A small self-supervised image encoder, trained from scratch: patch size [2, 2].
Rows from block 5 of a small self-supervised image encoder, named by matrix and row number. Rows with one number within an expert belong to one neuron, the router's apart. Each number is 128 + 24 x the weight over its row's rms, rounded and kept within 0 to 255. All counts start at 0. Numbers have three digits each.
Before each expert's rows are labels from the 100 images, of 14848, where the router gives the expert most weight on average: "responds to" is what is common among them. Only what is clearly more common there than usual is listed. The data: capsule endoscopy frames (Kvasir-Capsule). In brackets: how many of the 100.
# router: router (model.blocks.5.mlp.router.weight, 16x320, trained with AdamW), inputs 214-319
# up: expert up (model.blocks.5.mlp.up, 16x160x320), inputs 214-319
# down: expert down (model.blocks.5.mlp.down, 16x320x160, transposed), outputs 214-319

# expert 15
responds to: finding: ileocecal valve (59)
router.15:141143112114103085149130156126059090157129132133112129095095115139135128135091168106139125189126108151101103122140096111109137139092147139129108094185123182130114151132145141152114120097121095122124131149133173113084107072140139131134165153108118113106129124122205126173104134109191146103146109125105125117145104118169
up.19:143106119136128160114133188068089135109078149113133103118140137116137118121106155106101128106151104090089132115119134138129187077137092153118100172214138118131134161134118089088139132081137173156153128126098126146146130128121145147167131150118129096113145081158129124108120120142098104129122192109114178125121142122122
down.19:129145115155140103147123105104140110145098135091117096127149170140131124115094119110116165107153132102113151111095109158155112127144132119167157144094154104136114116130137112120114130124098117122154166123164141152127152146162120141087134142156116131112143208153147151141162127126118139129107144166120130087072142097167
up.20:167134123135142102108132147153106146101118138144132117150111156110121116105110139132087109147144121092099133112141117123095131148092155145094087125109133122134109104151077145157148147140147112117101166154089142145118101112154142104164115159123150113143099100093133115138141117126156145110184094099135164128144124165144
down.20:117107172124193128097164071148095150106139135148107125134113116104080150124146152168124120108093102143146088134111107125119124144151179116119112159168103111170100104140136114121114123115085121134180121166103115096132140174123107121095060088107149154125120121138155121141093128126130142104135128191141148119179135143116
up.21:112148100108101108121125138131117098159129102142116125110170128110100150125098148156175092148096177122121110135119168082127111149131117108114167128101119112130117101130088129159104138102096167105150119120126147148134137097106106112148090129151141154162108078142136074119141128151118158118144100117134093108134097170116
down.21:143139156126130137153156129121180109170095144098159145149119137106104122104140136145125099155098162115113143145120139133137133071138158131148106124101139081156127096073150140158109101123145123146175121154148112122147135139070086133141142097125129096076169138142091137119156067157105144157100173121104105089136129135150
up.22:125116123097125089097135082155162114160156099158135136118106133091114134125157114117135136134112173113128054173141109086136140147125123140119124106142211128108101123121120119136191148132129160116138185116116148151102128145103148152156123126094136151109108132119124127109136124097172162137119129108123168136156126131147
down.22:135140112129121139148166117127108112157157106138115158168125110096144110170140139129150134094116116141115109150100126184171184110120149131091166174129121166090098164086158128133148091164115117124121148153115128149130115111124106123143125096179163136123111108077133127114106130093100096100134107159143085111119111164150
up.23:136138141139098148141118091148115130110052129158132135145147172160124148151138148135077120105159139091173130093137095077127131137126138103121168150173099136068138131145116139141102139123131137118127142119077099139141158100107112156133150124121123065110139136130128169123097126109153151164090157132139149146137149103107
down.23:125093097111138101166096142167156161187183093137125117149116107143118124144148190116138080127115148137084159095169130122113127091092095135137147154158126120138074157127126095128131153164121128132144100142114137109149152151093168129117090150129073130141111157109130102117107135158117141164099132128144142155082110146103
up.24:076159133140148108101091168114090141161142122086161147108117163182158145118146156112158137155147157131150077129135144138139174105166128139168089137103141111113095133115124116099134128107132126138151107133124110110079132154152118139112146117150155167125179144133155133138116166139145156122092140122111130096140088116144
down.24:117126098115104085130135108138104132097128150154126119108150166140162162145155105114108125115130070163126110126132134131136133161144143157131129124153140130114121139131082090145121129135155157129152124126157116154169094115141144133105136184101137089143125085163158117110106180149112130171138169174179104154159128128124
up.25:148173137114134131089091142114131143124134116116104128123111181127152137120087114150158166160162117146113117113122132139134133109076120074114111163151155117129102119101147151133148151164143121120132077114092136101164103124125093162177204126128168090115095132113150103115138125107123114158144129134145146126154099116119
down.25:116115122115128153129161145133131163160166121155162096071131109115151104091067145104078162162101156153102096138145152124130132114131129115118151134107163147129153122115161100165094129135127125096145152120133093144069132100130149071105132131104132160079128132111103143114108100105127141123161096151126098135116142134174
up.26:171112117146140149114119157135110107119155117080089157163144126157117072120151154106156116141134158129125090141179132118140119130139106134115097090154171129111121186136101163127130137113084135147133080137118128146136164144132147146153130109125116163173131149125078152166120101097088096069134157108116132161161125108127
down.26:100124128135118165155130150125147104123144112093113138145108122152088154094116158171123138155121118113108106136129131097108091149159143118163113106165076128118099103102118106174118086145097104143147122146131165116094127158118116073142112095143129158144147104159133138099089136139137100145145155138152089120109100102150
up.27:132094102122131119135081125130062129153094126157119117063136120170123176090098146137101160128102181133141151149135086133174133100120178144132142124143135144129143128159129158169052103165115123152111164135146087139080175110135138107118124141162101132172115141111174105117144137127161147122141102054151116155125168127143
down.27:123147145124118092118141138140160111146121121091112144118108073068120094141103129154122079123186102150068107124118115145118153136136113108140132175141120161143150158121132154136141153104085163102136135116091154146094148109135113164107127167150074069156123117158080132120142110146107088146116139140189144133111120146134
up.28:096148105150111142130136099102099077113158155132117104101168106137139111128113134131135195136176176154127126141138111152112143152099131123141112151121147187104117116085086143169138122114147141129121107114131135122155122124121149102146138141150114147145126070093185128101080125126150151145172124128132145165094143127133
down.28:175121132152141105139147135117164131141126097166138119143131120128117152165132103106140127072137096135124141152068166152125106142142130094129151158131093146151124096129119118156107122083128074094165098120136125103162135140090131130089107147139121119095151149133163100140093107097135160067117090134138089107211154149099
up.29:097113119181169117145121110138110100113130109097101094160119081153094123144116117113174157147105145106142088114103125153141115093185094126141122153100128137131186127112105172127094162138104130129134130127124109179117159165118113138087133149153129134166129143138145133097123158123147163132174105112104160148162090082103
down.29:116111161119131113113139124186093138135117110115161116132166182125154155147119134162134110132124117136068138143126136148115141142086104124098170073138103121111123118118104162106142125118095124162122101121146131136171121116101127093122098100158113113104118130182105125133071158123115105092118122119156157162143153126095
up.30:146120095104095148129135112128116122081105117141159144125100151149115136116109165133149187111139142089134178211113145144128159119183126155140131135177151156152146113150148114091109117181140094119137122117061149132110109107171152095147091059142107165103164138110174158121112134138162156129103137101152122120118113097159
down.30:118134106166086127145124147115111124190123101113128118133166087130096132136158101101143120142165125136112151158102144093136129107124097089131119071149133112111170133128124064108121084137117137073113145135088135136090122133108163095101164120130137120145152101145154139138179100150116080135130150139114148137137122138171
up.31:128147120160129181092162096118137141115103121138107131123113149111161132104174120143144113123135119160129148088157129128176137088122104123186117132092124136132109172141096121115117099128136086127163109120091101119106124149127127117122118162149134126115129136105180112167121145111145135143121126115086157112142129104110
down.31:103139093137121139097138181125118111146102105127139115132077156144112111117099069100117120134109103103139146131088132091131133104145134149125146091115165113163151141168133120108146113143144129114160112102132110113120100134135133144110145130099169150114146112135086143079157155149101115182108130107107124126137090096181
up.32:071136101127125097102124155129104162158091123141127140121079153154118127131132116163185127097146103135165128103167148118111184117124178158100117113134112137107110133162135122117113118173181114109114111111131124125107156105129117093134187150139119114129138079170078132129144147134072105133121147120075110121111161128142
down.32:122118102122149164177141149092122166108136141115135098114149137118118128123147137130121107168100140109123124145121143109135142116115103134124148135148144126105155090133136139128119145105191166133117129162156131099167147104100172152140122175156128150132148154142140186133160139130159114127118139139094138105113133134136
up.33:112159158115137122106195132126149131162122114159130179127169130089125142119151167100081103109139072069103145096101119134148166127139137110131115116128115095131120122102095115169136148163132153129128062117134148144129138153111125167094133120145126110121105150161137160145149138105092094130154074081132133092140117128088
down.33:127148127136127184162166101128134162121107133114141133133043115146144117111108110147154140118100134156127130123115163153143118128136081155140072128141133105140123126103138150111116107170110113143127153128112151142150159156129117147123102151150122167167167156177169120109129085114099157092103133110087158148135122106109
up.34:103106122141152115140087137141146141127131099122136154127089186107153133113118093075099104103150113122149131158134124134159106143135081140108149139116120131110128152129164122099141126131161136158138117119087106167154146134126163128132107094107142093083109144112086128173155132115075114070174132129152130124106143093133
down.34:103098109106151144134097146108138149121170169148133136138135129094132125132165128142153168139135111141140138138152118136136158127137130153165160173127085152181099139146131091137177101168128149130153144122140140101119132090126131148110156114143086167096122143113146080122127120160160109170088127140093111132115095106157
up.35:146171105153137135150141146142125117154105177117139106124146115128138157128124108125158111162108141159109142087120119091156157142087146125115129114117168140126118107160109118091144088130139115138138123108125157119104183105115106159151146132082115113130137074124131137138112133156169100120184146113155110141082151156105
down.35:065108136123119130146124119146102113117132123162139119139098168105139133167112159124102122140081082148151104127131176134108133129133121109130147175136136111117108125110141119127101128134127151101145143167142146112121125122158103135116147103119131150097155159159129102172134174122140101103088117160117153121157131139102
up.36:092123113164137130081126121140122129135154145121129132142127157145117142166095188117153101143099118112151124084072138160127104174131112155152121124121066119157139140131142099139089133166129115163127122099148105142157127146098100159113130121103119075145133118129144165146090092180137135150140141080150117153113181148087
down.36:160096123119115113120124103075128124139144179124110063117098109139121127140126117160137129108138145176190146125090082112112112136128135129126155127144138108101118148132156133117126142172164121150109204116109134112120132086157166122093118137157082153140183135133153123157135083145125134150086138134152159086088103113127
up.37:183123145115081148188155142134115111116144154159097150105152108119118169107145176120129080120107162111102141145130133120176142154149145102102117119123091123112131154129153124082154125160098099113124136099154122130173116127134154122134120141139089086160084169100158116113144124134141097121142143118137097146164162100148
down.37:064116146125117125114173145127119150120133137182085111109093104124141101111172079104138118140149131103128133110129119168168121159087139102159155090094126125130108130162129124117106148128102118142110104105151126123163173093087129168143116109137110130142112106121101149093159123141109189118113097113115087124125116142121
up.38:092123153127131125141123126135155144136137150166134135129149086140113144139135157160088117107131151141149112127152152154097123147084147169066131126142153140158137150076173159123101136125111101110082128156084121149108088111094124117109111130146138146136121140132167175100158123127138098149104154119143161141119165152106
down.38:184107098118153126140155122158114144132139114091135139200111117118126109129137128107152103145130161129096110144093083121115104140093138115124120125139179118089113133119116104134136103142106163165135087160134151131095117156117100123095114152113119145100128087094089134126165138113166120144156112147142168113109076133157

# expert 4
responds to: finding: pylorus (47)
router.4:148109159113146107137138109126133110086131105105080149125125131140124068104122136097175107104153145110113164148133122153097115122182098155172146100115100128129095117153132134147102157096126150110143138135111138159128110123128134125117130151117077159124104157123158131181106147137115144094139116134130133110125130174121
up.19:135126122115122124173098115126090162100118176072147155145095148106125111137139151125146127113101099127128097146149165109111136090132129142144124179113129157142137134115116145139118125122166165150158130129138100109158165109111123139145128094127128151128128162154107140112147184160130104147083145116154109116144138137143
down.19:112135136087101165060114165099125111133120079162107115132146109112113137118130158138135139132146095140150122123134147179118170120107145107124188131120132094138145116138155130119134121146136100146142135124096168131120115176178152159150136121096090136069124104140097150130111112125189127121128145137144113124154164146090
up.20:102173142173150121108150154131102145116098126125154110150160096157096138121131136143134129154134150105164155145127153156102089111098097140171124134134161106152171122111084134104114141166143177104152126133093080115116153146098159134126142090121129130100121212163127103138120139158094140127116139101135154122113124152117
down.20:153091114154143128134140156138142132117171084150130112127144156155172112134176081130085129111121087135155148145142094165112115123141125108095115073125068120156141154154075105097113132109134134160071114145119150137114102120124122110123149120109142154150113092100102145140148146145109105126134188137146144133151112107112
up.21:132108111141132118110170135139104096102114163117163101117150119122125148118147128125125099205122125143123111110148113131133126136181104173157133123127162144137115122084078126130131168111130154138153165113150158157134095189127178145148084112098111117149064118167149139119152163108138141169127155117130087122155119108090
down.21:156138122134160119116180081112047151116143122152151105133141174108141132122144155109131117085166102108159101078100102144126122091126163141105106121149126138101132120159128137094094115137163132099177132109119142101140175198158126121121105116154105183084126154117131133114118105127094111121105137161156164153155118122159
up.22:148138130125124164163155212096141143137161114084144102115100067126156125134151167113162093178163077132129121142108142118115143122149140190114070103138122136133150120136102112116155124109148144156111148099146175112139078107099111129148129127121136148085131167139111154130124129147105120120126143134064134139144085119119
down.22:164140098127131125129098157119097150112104101094141121116082159151124102129082146174140170100160110121120128111146116101108131119119138137104100168165109085148127088132135106141140118086125155117130126107147119126115154141112153141131171124096118152164152144142064109162158090111162099137151104159160139144092130120126
up.23:139090114143122136114087172156089147114148111131137113088147155106112142104144172166142172113138129141123152145111112146140103124124137148110143133116131204149077150107129111153112158121144149142098084100111137153116134074125085116150143147136114149139094144135162151109095130119101132134092121124139158117105123144124
down.23:169147162138118118128131114148114165129156144111122121114111106120108100135101129115150146134139152136111100169165155065134120113147121119097131117113142159123135139117143110153124105173138095173094166141112132141125115083122124142113116162124109139124079095158139093144116136139071130094114109133158142126149101108123
up.24:115127183120125092107160124124134142153101124149145100149148101099135142095126122121139084119090098089116161116135139184138139153115149114145134105164104146186126151116131075127128099135140142163185163125122114116077137124117153118132157048150109134091157173131142166123106137141096140151101141121119151146134096111127
down.24:139111142132127091158150118111116163126127133099133125086132171116142171072108144092121134122145133126120132143102125113157119116111141131157117145202122105101124107138079117093115115130130116146152135086135125132102146090157103162141115119125158144085146177075085174173172131130109103088112140130110117129162155122130
up.25:087123131135108118133118130105137093137098144184162139141139130128150087151146122141120144121124140138117110117123142111149139092118105113082146095140099130131173125118109126107181107160115120126133128115128114122120157124153089163118122149155138131141067119135119124171118141129177151096084137136141121126153110126104
down.25:039081088117126151139085136116111168120115071128140130120137173108099120153092126161155160140118150140089121136092132104130179149127119118153074116136148135112121126080122182129160110099084102141176136139114153130124118165101141112150101153116099145114130143097144150129176107115112121148098123134119125161155154140116
up.26:085110137092148140114081133102086149090121116132161135164144118145102111097093101113153103114127141137145131139141140144134120117134085123102118153143138143121095122142111140126108166168144151140085128149099119134109097135162154135162151109174141164104179179133153121106103126136148161112123085132125183108075127100153
down.26:132087170126122107129103099144148157148121134146110102057130155121144156133107118108123167138114152126143119114121145090143115140153120115095151114123106165138134133090154156124131139104114102130156140127155121116097122138101151110119114151121124150123101137189162143149086147162134089157137138141171164151143137088123
up.27:176083152160143109156163088147127153134113104141142089110115149141086144147156136133123196118137105133133161171074132091152169114123163115131114165169161133056091158142155101114127151113120135164113136095113159132136119108137112128135067089121136194130098092120130112124122134135100156104160085124144107116101126132126
down.27:093153114141127151127165112132146144154140130114146116159110142186171147154113127105128164096117147108110164115146114144126125114143136137095093125137134078116099152118120077115113086107131143153124115103103112132139133118143120153154155129132118128151165126090148099114113154178143098146104128134138176168161142106139
up.28:137145138090153152084094093141151126101140160102134052159174111139111103129116090173129101119133125105110105124142107115091127177136154132105125169109133125143094101104129137139127140139087109140126096095140145118135083143173106142120160169089179093132158113144100141104153138172151112118136109092104144155106127158142
down.28:122141111139132123141146144154136111112103106115149154093076112108089148112158130126118137106170142150098125170108132101110170102089070148109115095103168118147121106081117113134111099139158105100097131120162150136155127177117148123142131136119142164109146152138129136154101084070151095101118114128107156111141179125116
up.29:090104199085130078140141117154126122094103109145187106164154160129090142122149153110114130119152113117125147112130113110075097114129135115138117146149142134138136109143097141126123087160098154093162108121101087138125096158165177148129116094139148098146121090103099145104168124155110171158097132148156095109121174153179
down.29:172119131141160132113136092145113099160131118142137135122150132132167165111139133135102113162133116096151113101146146142129080139094155114143081153126128118146155075087126124122131090108147094155131160112109115131139111107104095145105159147105124084113137128104118157099116112129134146129152141152102155107103096091096
up.30:163118115128125107165133114123132129145144135136126120093114127102137110078150185102129225113087122088143135150141143103141149140105153170153151103136153115133110165083125160126152131121142128136133107096120166158111171079129160117118124139117085122094121175121145105114141107156128149160105130112134141156115115112139
down.30:116125129189100129108102117110118106135123158105116169114129096138137118149135102081091130135135119120142112137105116122085153152133138132130133103090096164133131106129086146130144110060105084110105098115093103165111109144103089094115158092127096118120116126144144099140073128173116122114151160107114161131178114143158
up.31:144124143038102132110112160146124142143172113118157119141114096091175084154153078145099145158139150114138156122125155099166120128086116132118141096136152117167135098132107150112100110148150121127129168126138144153125124074163136129129097129152152123136158135125112112117109121132140130109151113098128079149107128157118
down.31:158109113187112128135064139170154157143133142095147126099141153135135138101121107098165141095190097095095102109102144144104159093121130154148105131095118153154137159139162072136148146121084139134100138097100109156132089110126127098160117085136196114155178116106150078133125097145100158134135103107147095160127150137138
up.32:109181141092093097168130168128150116111102116104107144140101089109140119077167136163147145171117147171147131118189132101124151109190131142125186130142144155133136093130111157113131126089108103135162101123105073121160144142143140140138117127119107122143137156148172092112180121157146154115142130088105150152131152165140
down.32:152143140101093188114119118143159168154156110082157163135172101142136137131161114158120168119112161140139122110143137143108173148134121153086092087118101155140090166135080143095085082116119114135094093111131131141123113103116093112118110126097131145111130123130096171152134153167127135122097158104127122139116144122092
up.33:105087162137137105107112134087146127069072154120120123106102119121103087158113130141149085124135129169161084156130120165132129119093076137123156134131134142131111125087135162181149111139104110135136115131102161158109138127121180105138119162101147167129111144144103153164131117114111122126137131070148110081157118135098
down.33:138094148103081154122176131196099074137164092102122128090117161148086151120129131120117149097115117117115152126159125117090114132099085128120137131135142132125119112096105140099107125145130116120119144129158117111165097157148136145180106101115120098154148176070117120094154145141153131172133118160142127109102105098088
up.34:139117127137143097125159168116144120113122144116100100111124096122142121131091085118104140107081117122173158105093167139135181093186141136150121099132138177111140128114144142155158127116139151129120133140091147142133091141122094159106126114146131177133118107145145091151111127166156145183147135146139153086118147091101
down.34:131183176118135139103125128137086124096141135123122113144121151127101155101078144134135134137116120147102167123131115160145118116090183164103111115104137118168120147111104115139116149121096143141155105117116094088127147136147135136096127147131114162131106140094127150109084166115156132122117101135142177137152168118152
up.35:161134091128126093119155151104086152083135125166131132112089137159144126113136118151186138145122106114134147153124136097108154095132144162180141114108163119094114160120104109097110123153092115148128122103162096134138109099137115108110137140110108125097123144144079144175117101157127116093094110125119106139164129099123
down.35:114150157118109200131125151146134142151114131134130126083138160141103164138138167103153152090128092151125121136134135117136096145134132118113097159148129099134130114140137094129178141099118131119124094115096141091121146177107094155108164124107148183125146079128147110141090130168090106138166151148132138088179131124098
up.36:100138191136122100176147139117149107107105109131100131133081186152121153174140157110151108148131124140145165134119116110095100112155131119146098103179077113095159112108159149123131147139155148136134137132118109128096141128101128152136124133100164130130090140132161106152151083141108142131130105136132114152119149105133
down.36:121150105090090144138169096137108107147090135158148142106088150119097101117140115125131128124131129142170083144147144139110116130142124147118138088142163105131144136138079100135103182131163156125099129176116089139148127146119126122147110109100124126115114120088099131126111156127161126187123136163139117104133132096145
up.37:122127137124140132157090097135122118188140112073117140107158081184107122120135125097096092159125085114110105107100148135140139119139140110122129131109133106191157161130129090127120111124102136119117164106068122120137147159124128152173120094115200105150174147126137139160124153169153139097138091121128171128106104151151
down.37:132117133110152118121121092151133111135124112152141117077135129124135102149115122146119135097110134118153159161126109122152123132121104141150102140115114112140119088122117167132108132129136133121138141148142104123142092149116151148099174116131171146145136142177143154135143154072116135106120143096120174100118089123141
up.38:120150140153120139106099174090164128102135158153080107103128128114132104121083157085130115120109131144180120118133137118144161106158155112100145094108159166125151131114090135132123132154147166105106130154136083121110153137108078148133141099125115114141132108140145110088125111103125156172106147136158165150121164163099
down.38:152169142135115133126125110097093151119117140120129113137136163130167094118104113082111137158151100198145158174126108105124152100142156133143094118135144091101128087169125147136115145119152111148127129122153130096162123115113129109149131138168124152100125138127125134075107136107102151150115110130104156157163142095123

# expert 1
responds to: finding: ileocecal valve (58); finding: reduced mucosal view (40)
router.1:176149113134138139141135158103122119062132143163096098173098197101130133130105106130139102108160162130095121154142140154122107109141147137112107095172088101098164141157121134109129154150112143149082125143114143160123122106152109147120154135120119134113154156046116145105086147111160133175131123140097145174136122101144
up.19:129117104113116103106121178173152166110119152134129113165130166105114122073162138134133146128138111186131146137123152142090161149147171152135129141142117154108143151083129117142095111164152136128141101105150157133136116092152117132120176101144186145161105119108124112105105130124112160131119111107123183125076128129114
down.19:106148115103147181143132146123145118144118096130137145117116114150149115162088105117150093168127108177133100122125161141166104169128128158106172139148144138110126114176109141113100052166099121149099131130127133077113164140116148123118123162157070107137119137151127114163162134146104136126140117110141119152139127124108
up.20:124127146148091107134085125176167146192169118144149158125110091112117127156144089158104126132110112105105159109129137132128141091174098128119169151128094136160152129146159139142079076170118134115137145134141127095120114122118172119104138134151109135172108133113157109123134118135116100141116110141124138116088154135116
down.20:083090143100156135096159148105141132144114107117088136120169108104104068119132137139114137146103194138123132106128091086181156121126094159151131109130110117118132124118120121110109120119129121132147111162078122136114129120136153147107141135123124125156082098109137097138190110128116132112078124144131104106132193129091
up.21:094137172136101106124152161177123119123090119134137118074142147111149155141163169135135145144075152145149127129129136156190074215157119128115118126124109151136150107125158123157089117142122134118173087117121092111157141147131161144087136096130109133129167106148145148108146123127171144113121083109125114110129130113122
down.21:134169142138123103145146120151131099121144122085122137146144117186134138077128157135117147128106085122134130107144117167106150071126144089085086084102143129152101138121181112109123090105102151167122083142143143169103133152134119146137167125134123155135155142140098126134106147120137132172085098129134084123118097140102
up.22:162128144113117103123128114140100121108146131166138098176149181135132125143102115124110124105156149104158108145105148071109111120106145118082075113090099163102159120111114096122113136156141179116161066158113166128104149133144108181116113119120119124109129103132107157104135134096137110131121142131179136182099135129137
down.22:123126078077147191117146141097157148152124166090142176145134107138152145116148125160130112109160068149120142140124163088084116131146150128111149133129144112100123141175170123108143151128124134093147099177149092125094120094128132160108128056152146110127105084162157126139130104116124127126124129153095121092115059091152
up.23:176128137147111124134148164172151159155078106119149163158136131106113146085125142119140156118116122092171109158134135145115185132124099184122120128103164102110139120135151070125131123137136134147129169137129116123142120128128153127125121133145112140141089128119126128065145105125160077158143153101157172078105080122146
down.23:121083136125126148161142106106129143140147144140137125094131122125125117080114128180126128174125069121150120104095128151113139103146177121171087155121120143143138174129166128130177142102132126132133161130120130116128113114090059071131113188101132147103109121108140152097097125136116112086142131128095117104083133112130
up.24:133121117139157098128104128128128146116096140141111114164140133108163118109119118141119148136118174141127179088114111141173125109147142125097187185132150101147171120137122134098144131107122138080103145141167119152119159081139160188135083148097114116127144127145106075141146102113099163129133101147147103133108114132152
down.24:159118143134159110116108134093183092097107116096110103115116129127145105149113121129124107120147134107114117118095111105175157142157146142133123114132107071148114117086177119123124118115147110145156161116132146130065150140161129158138152100112171163139125141175113130146150131144134166115105124117110159140140155093141
up.25:123116124165122151078103135101124110118153114107093142103151079168139111155110102151168197146179135105129164094123158130107147101121118118165112157138137163144120169123150098144102131122122124133134097177140092113117153149172103137119135099114110082127140129137108105113123158126148109139124163103139134131115142106169
down.25:114147181135108161124096147131094102125147153126123124138092118154088094102117168146101137154117113085138086143112107119147131110112118103176147127100131134102077127140186117132133123121152131153163134159115139153125121161139071120111117104113125154117143168158106165103100113132152109127155140150142140170133194087132
up.26:118122089107088132129110127151077127115092145118142128133091122186177127126113113118138166154141105128117149138124164173146140130145142136176104133106102106121057118191138126150144152170136062113122091122133117148102137169140095124153106120183146163139146138087167131158120117081136107094106096120140109153099132100147
down.26:148141170128105155109115129161122124134127136114095137126134145153077111103107080126160144142145166139112128181114112145103119106134130116118121112112114126132131157088140093169122168116134135160140124127109119140084139129139078139097120116132127164111092128109110128098102142180168126184142107093152136163111083140127
up.27:110133121108127106157091153122112103136157111130120104091157119129149150117130147120134108101153149120092115101118109121161117127115113121157122091153141180138131121150134114122123132133104146091148129135076138142123106134125127189098125102117188114089146116153166153166093124129132096122091156147170131125126104070127
down.27:139094124155106129168098129123107110184129133136179133136130115123144131169145138134171083116110134144105121109153076099149121133134145122123087124167141121135161098124087119117123123122120119111145148121134095116125106144137167105103123119098141145129151131128161126161119108134101140117147121140122143105143135170141
up.28:123137143157175120115060141124114116152103121128093093135141104132150139135115102157163151125155165146132107156117128104141139098120126177140127113094127147124157104162065147120112123145144131162101121164123147125118166125153099129126122158140147152126152145154088122107156171108122148108114116111129089122124135093120
down.28:071105126123123110144128114141121102111141079123127145112117114118113151125122111110178090171107072101125143130089161110125149135159142121123132166129122130137173128141119107103117137130115154093121106103172103116121108121110083164100118139106146102148157110145113119132137177141118098111139087154095165140155131150095
up.29:127113161122119129074169104123124165098132155126167148136160131140118128107151096114128122087163142130160101135125129179154137180119089126114094100144138098128109129138148074125168161134135152120146135162090090135101109114093174170143128100140122124148147135118128107146102124168163101167112135124116172123112113151145
down.29:100127100117145108105132159134163106122109138098100118153070136131155097138117114138174089116114147095148159117143127100151118084128106097135154111123123123154163127140138101101139139105109123154113125157124140092156121164118146158101145168091160128107128061098102117153166115155121074136133107107119118112147129104150
up.30:133132128159105091115142096134132109159101182159141144107124166088140144121115127121129170120128140135121125122130118171133134135086097119117121176133117149130135075112145088126135151105133143150079099096120123157122140106126196117143143121126165113125111089135137124162153133143133092137165164106109136086152111123135
down.30:121065150130166111149116102113121152172120102103122141135143099126136165123110132118134123107124129130149139156125163131141119158126127108124104122102118125124123170098068144171076081148122098134109101159120120148136147145107130065158134136087147141186113135115107146107112123148136155070135103128109091128158148170107
up.31:156148150103120114117147118167133100107131115119121132122151109133132096117105148138127156146114138121132136157076133152146137113099092142114112100138136123145140120176119079105133132153135130135144134153053134139131125100119169121112142109116125131148139123158172118144090153150160114134094157101092102109134120164177
down.31:163097125157119151127159105111142157120126133093128154116129109141158093152140127112173153112144139130097130134106160136126127062128183138142137124138092135158111150126135102116150138168140117101147098118171162140094160160178130131143114082111111123122147139128140105161104185143148082080109134154143114118127111094119
up.32:172141105161116092116119126099117136148114124146191134132082110126123151103143119132147107160135122132182123165120129120174134154124109120141154123127114094157131115138180152094128081138159109150112169136114121131157134182136101104140138115110140107121107128085107146172188150149133099104136165102104122140106176120114
down.32:116139118096159087140101146171157092141105115130128127128157098138170101124137113157112110119091144142122117143126122187097101103102151106104144163120181163152136091084149105176124137169155132126118126137154162138111132075106114152109109130081166142113139098194130134119164137092162158155136144135086110118133099088124
up.33:093113075148108102121152130149136119125132153083119131134111091147160154141092148119167109130138116104085136122145116136134157111112147126129126133101101111167094101171104148134103134150084119095184131125135108148131141125159095115109126130104128129161079113126184137177204114101119109134189090112144070125156136162105
down.33:106138145125156099135113100107144114103122153158128174121108115112093154164132099135104098111153125095134131125137104139145143166140153121166085110091108119090099132138167132080157170172130093124158164140112153165154121113125147131127127169135078115142138129104162090141162128098123090128118172137147154076143123130125
up.34:109164122126102116190162159114100111146169144103098138177158105123163150127139118119108133156103150113108162084146112081108112186091116152139111171094118116167106128148094146107112133095125149107149132115138122115116123106137158119135097118127118112143123117150106129154135148121093134120102120125161137136085133155143
down.34:149130140122143120117120107149122080088141075138135138197121159111139098146106146121153133114119127094118162163110071144076126115129105100120115097135111172101106148140128132142138132082132124077134154096124152096111133151146159094139141194124102149114148127166121161162123096122137124140120154179127118112175106123115
up.35:127137126136124101099104111132121116139099136115135152126139151159161143150130126141175089144131152121116118108147134165148127148143105139142150095106150098133140075100098132149140107158118134141114102142071121126180143136111156158114129092099178104135142100121141085162132106111127149137145142139145106130157130083088
down.35:118076140120107110093131127147129139133106143144132134105150117100138159107144143131105125096068152079104143136090103112143145086107112091144116129099139149137127082144154120119103087150118118117133129103145106095121146127119091132140144128147121141102080149121082102181112151166120125107143142122112096093172133135122
up.36:089107140137139107144095147086146109112097146130143129145158172162129112127149128104116137128110108170148085166094123089164098131141102071141117088136068143103119150103138114103114124122136169142182148106123135109136215149170115154154123119145128159122095137135145158135155131143117141117116136110153080144179119099141
down.36:145136139118103123121089119101117146147119104134109131115139137151121125150116128117139137097137150097106122116122136122129140140126155165117181096113135157134109120143143120126127117103133094136123096097109105086106096085113082116111140116063160139118076130130096115157142107123149099138159085132120124147105112162135
up.37:069153162108140119151123148100125124119102126143117161072133138143116130090156126138121136132130133111152121143109135130133135153138088110182147130177126122118168165078102089108115118149113111138132124114122084122048161167152148112101140072155169153102146150173062140150112096161145148125115159080088164137128118089131
down.37:189134104167119126103088130134087101136127128144155131137144110141073104127099175141119108106169137141127125129142103150086129152124149111090124139090117120167102145120133093139147091104078102097122112149181134119165106103121082127148142152155123128105116132141119172129150118101164078130141116134160130154130127099121
up.38:166114139108138157135118121133108164089050160156141119113118155182102134114166097132115158138137127138126071132136137110123126114115119085123139065131163162128136106114149137136101103167106135149130139145119168132094112151130149137133205165092138106118093112101146133153123091173156138124162101151106150162109121095148
down.38:131146107145112112140091132144164107128115097123145093152123094160121113115135103099140154156164185130107104156150130074100160152127083180135152114112156128103122105120152128090106105121124097149112156116142126084147092110135097186144112127114142112103165136137144147129139126149143101100097114165086136178080121124122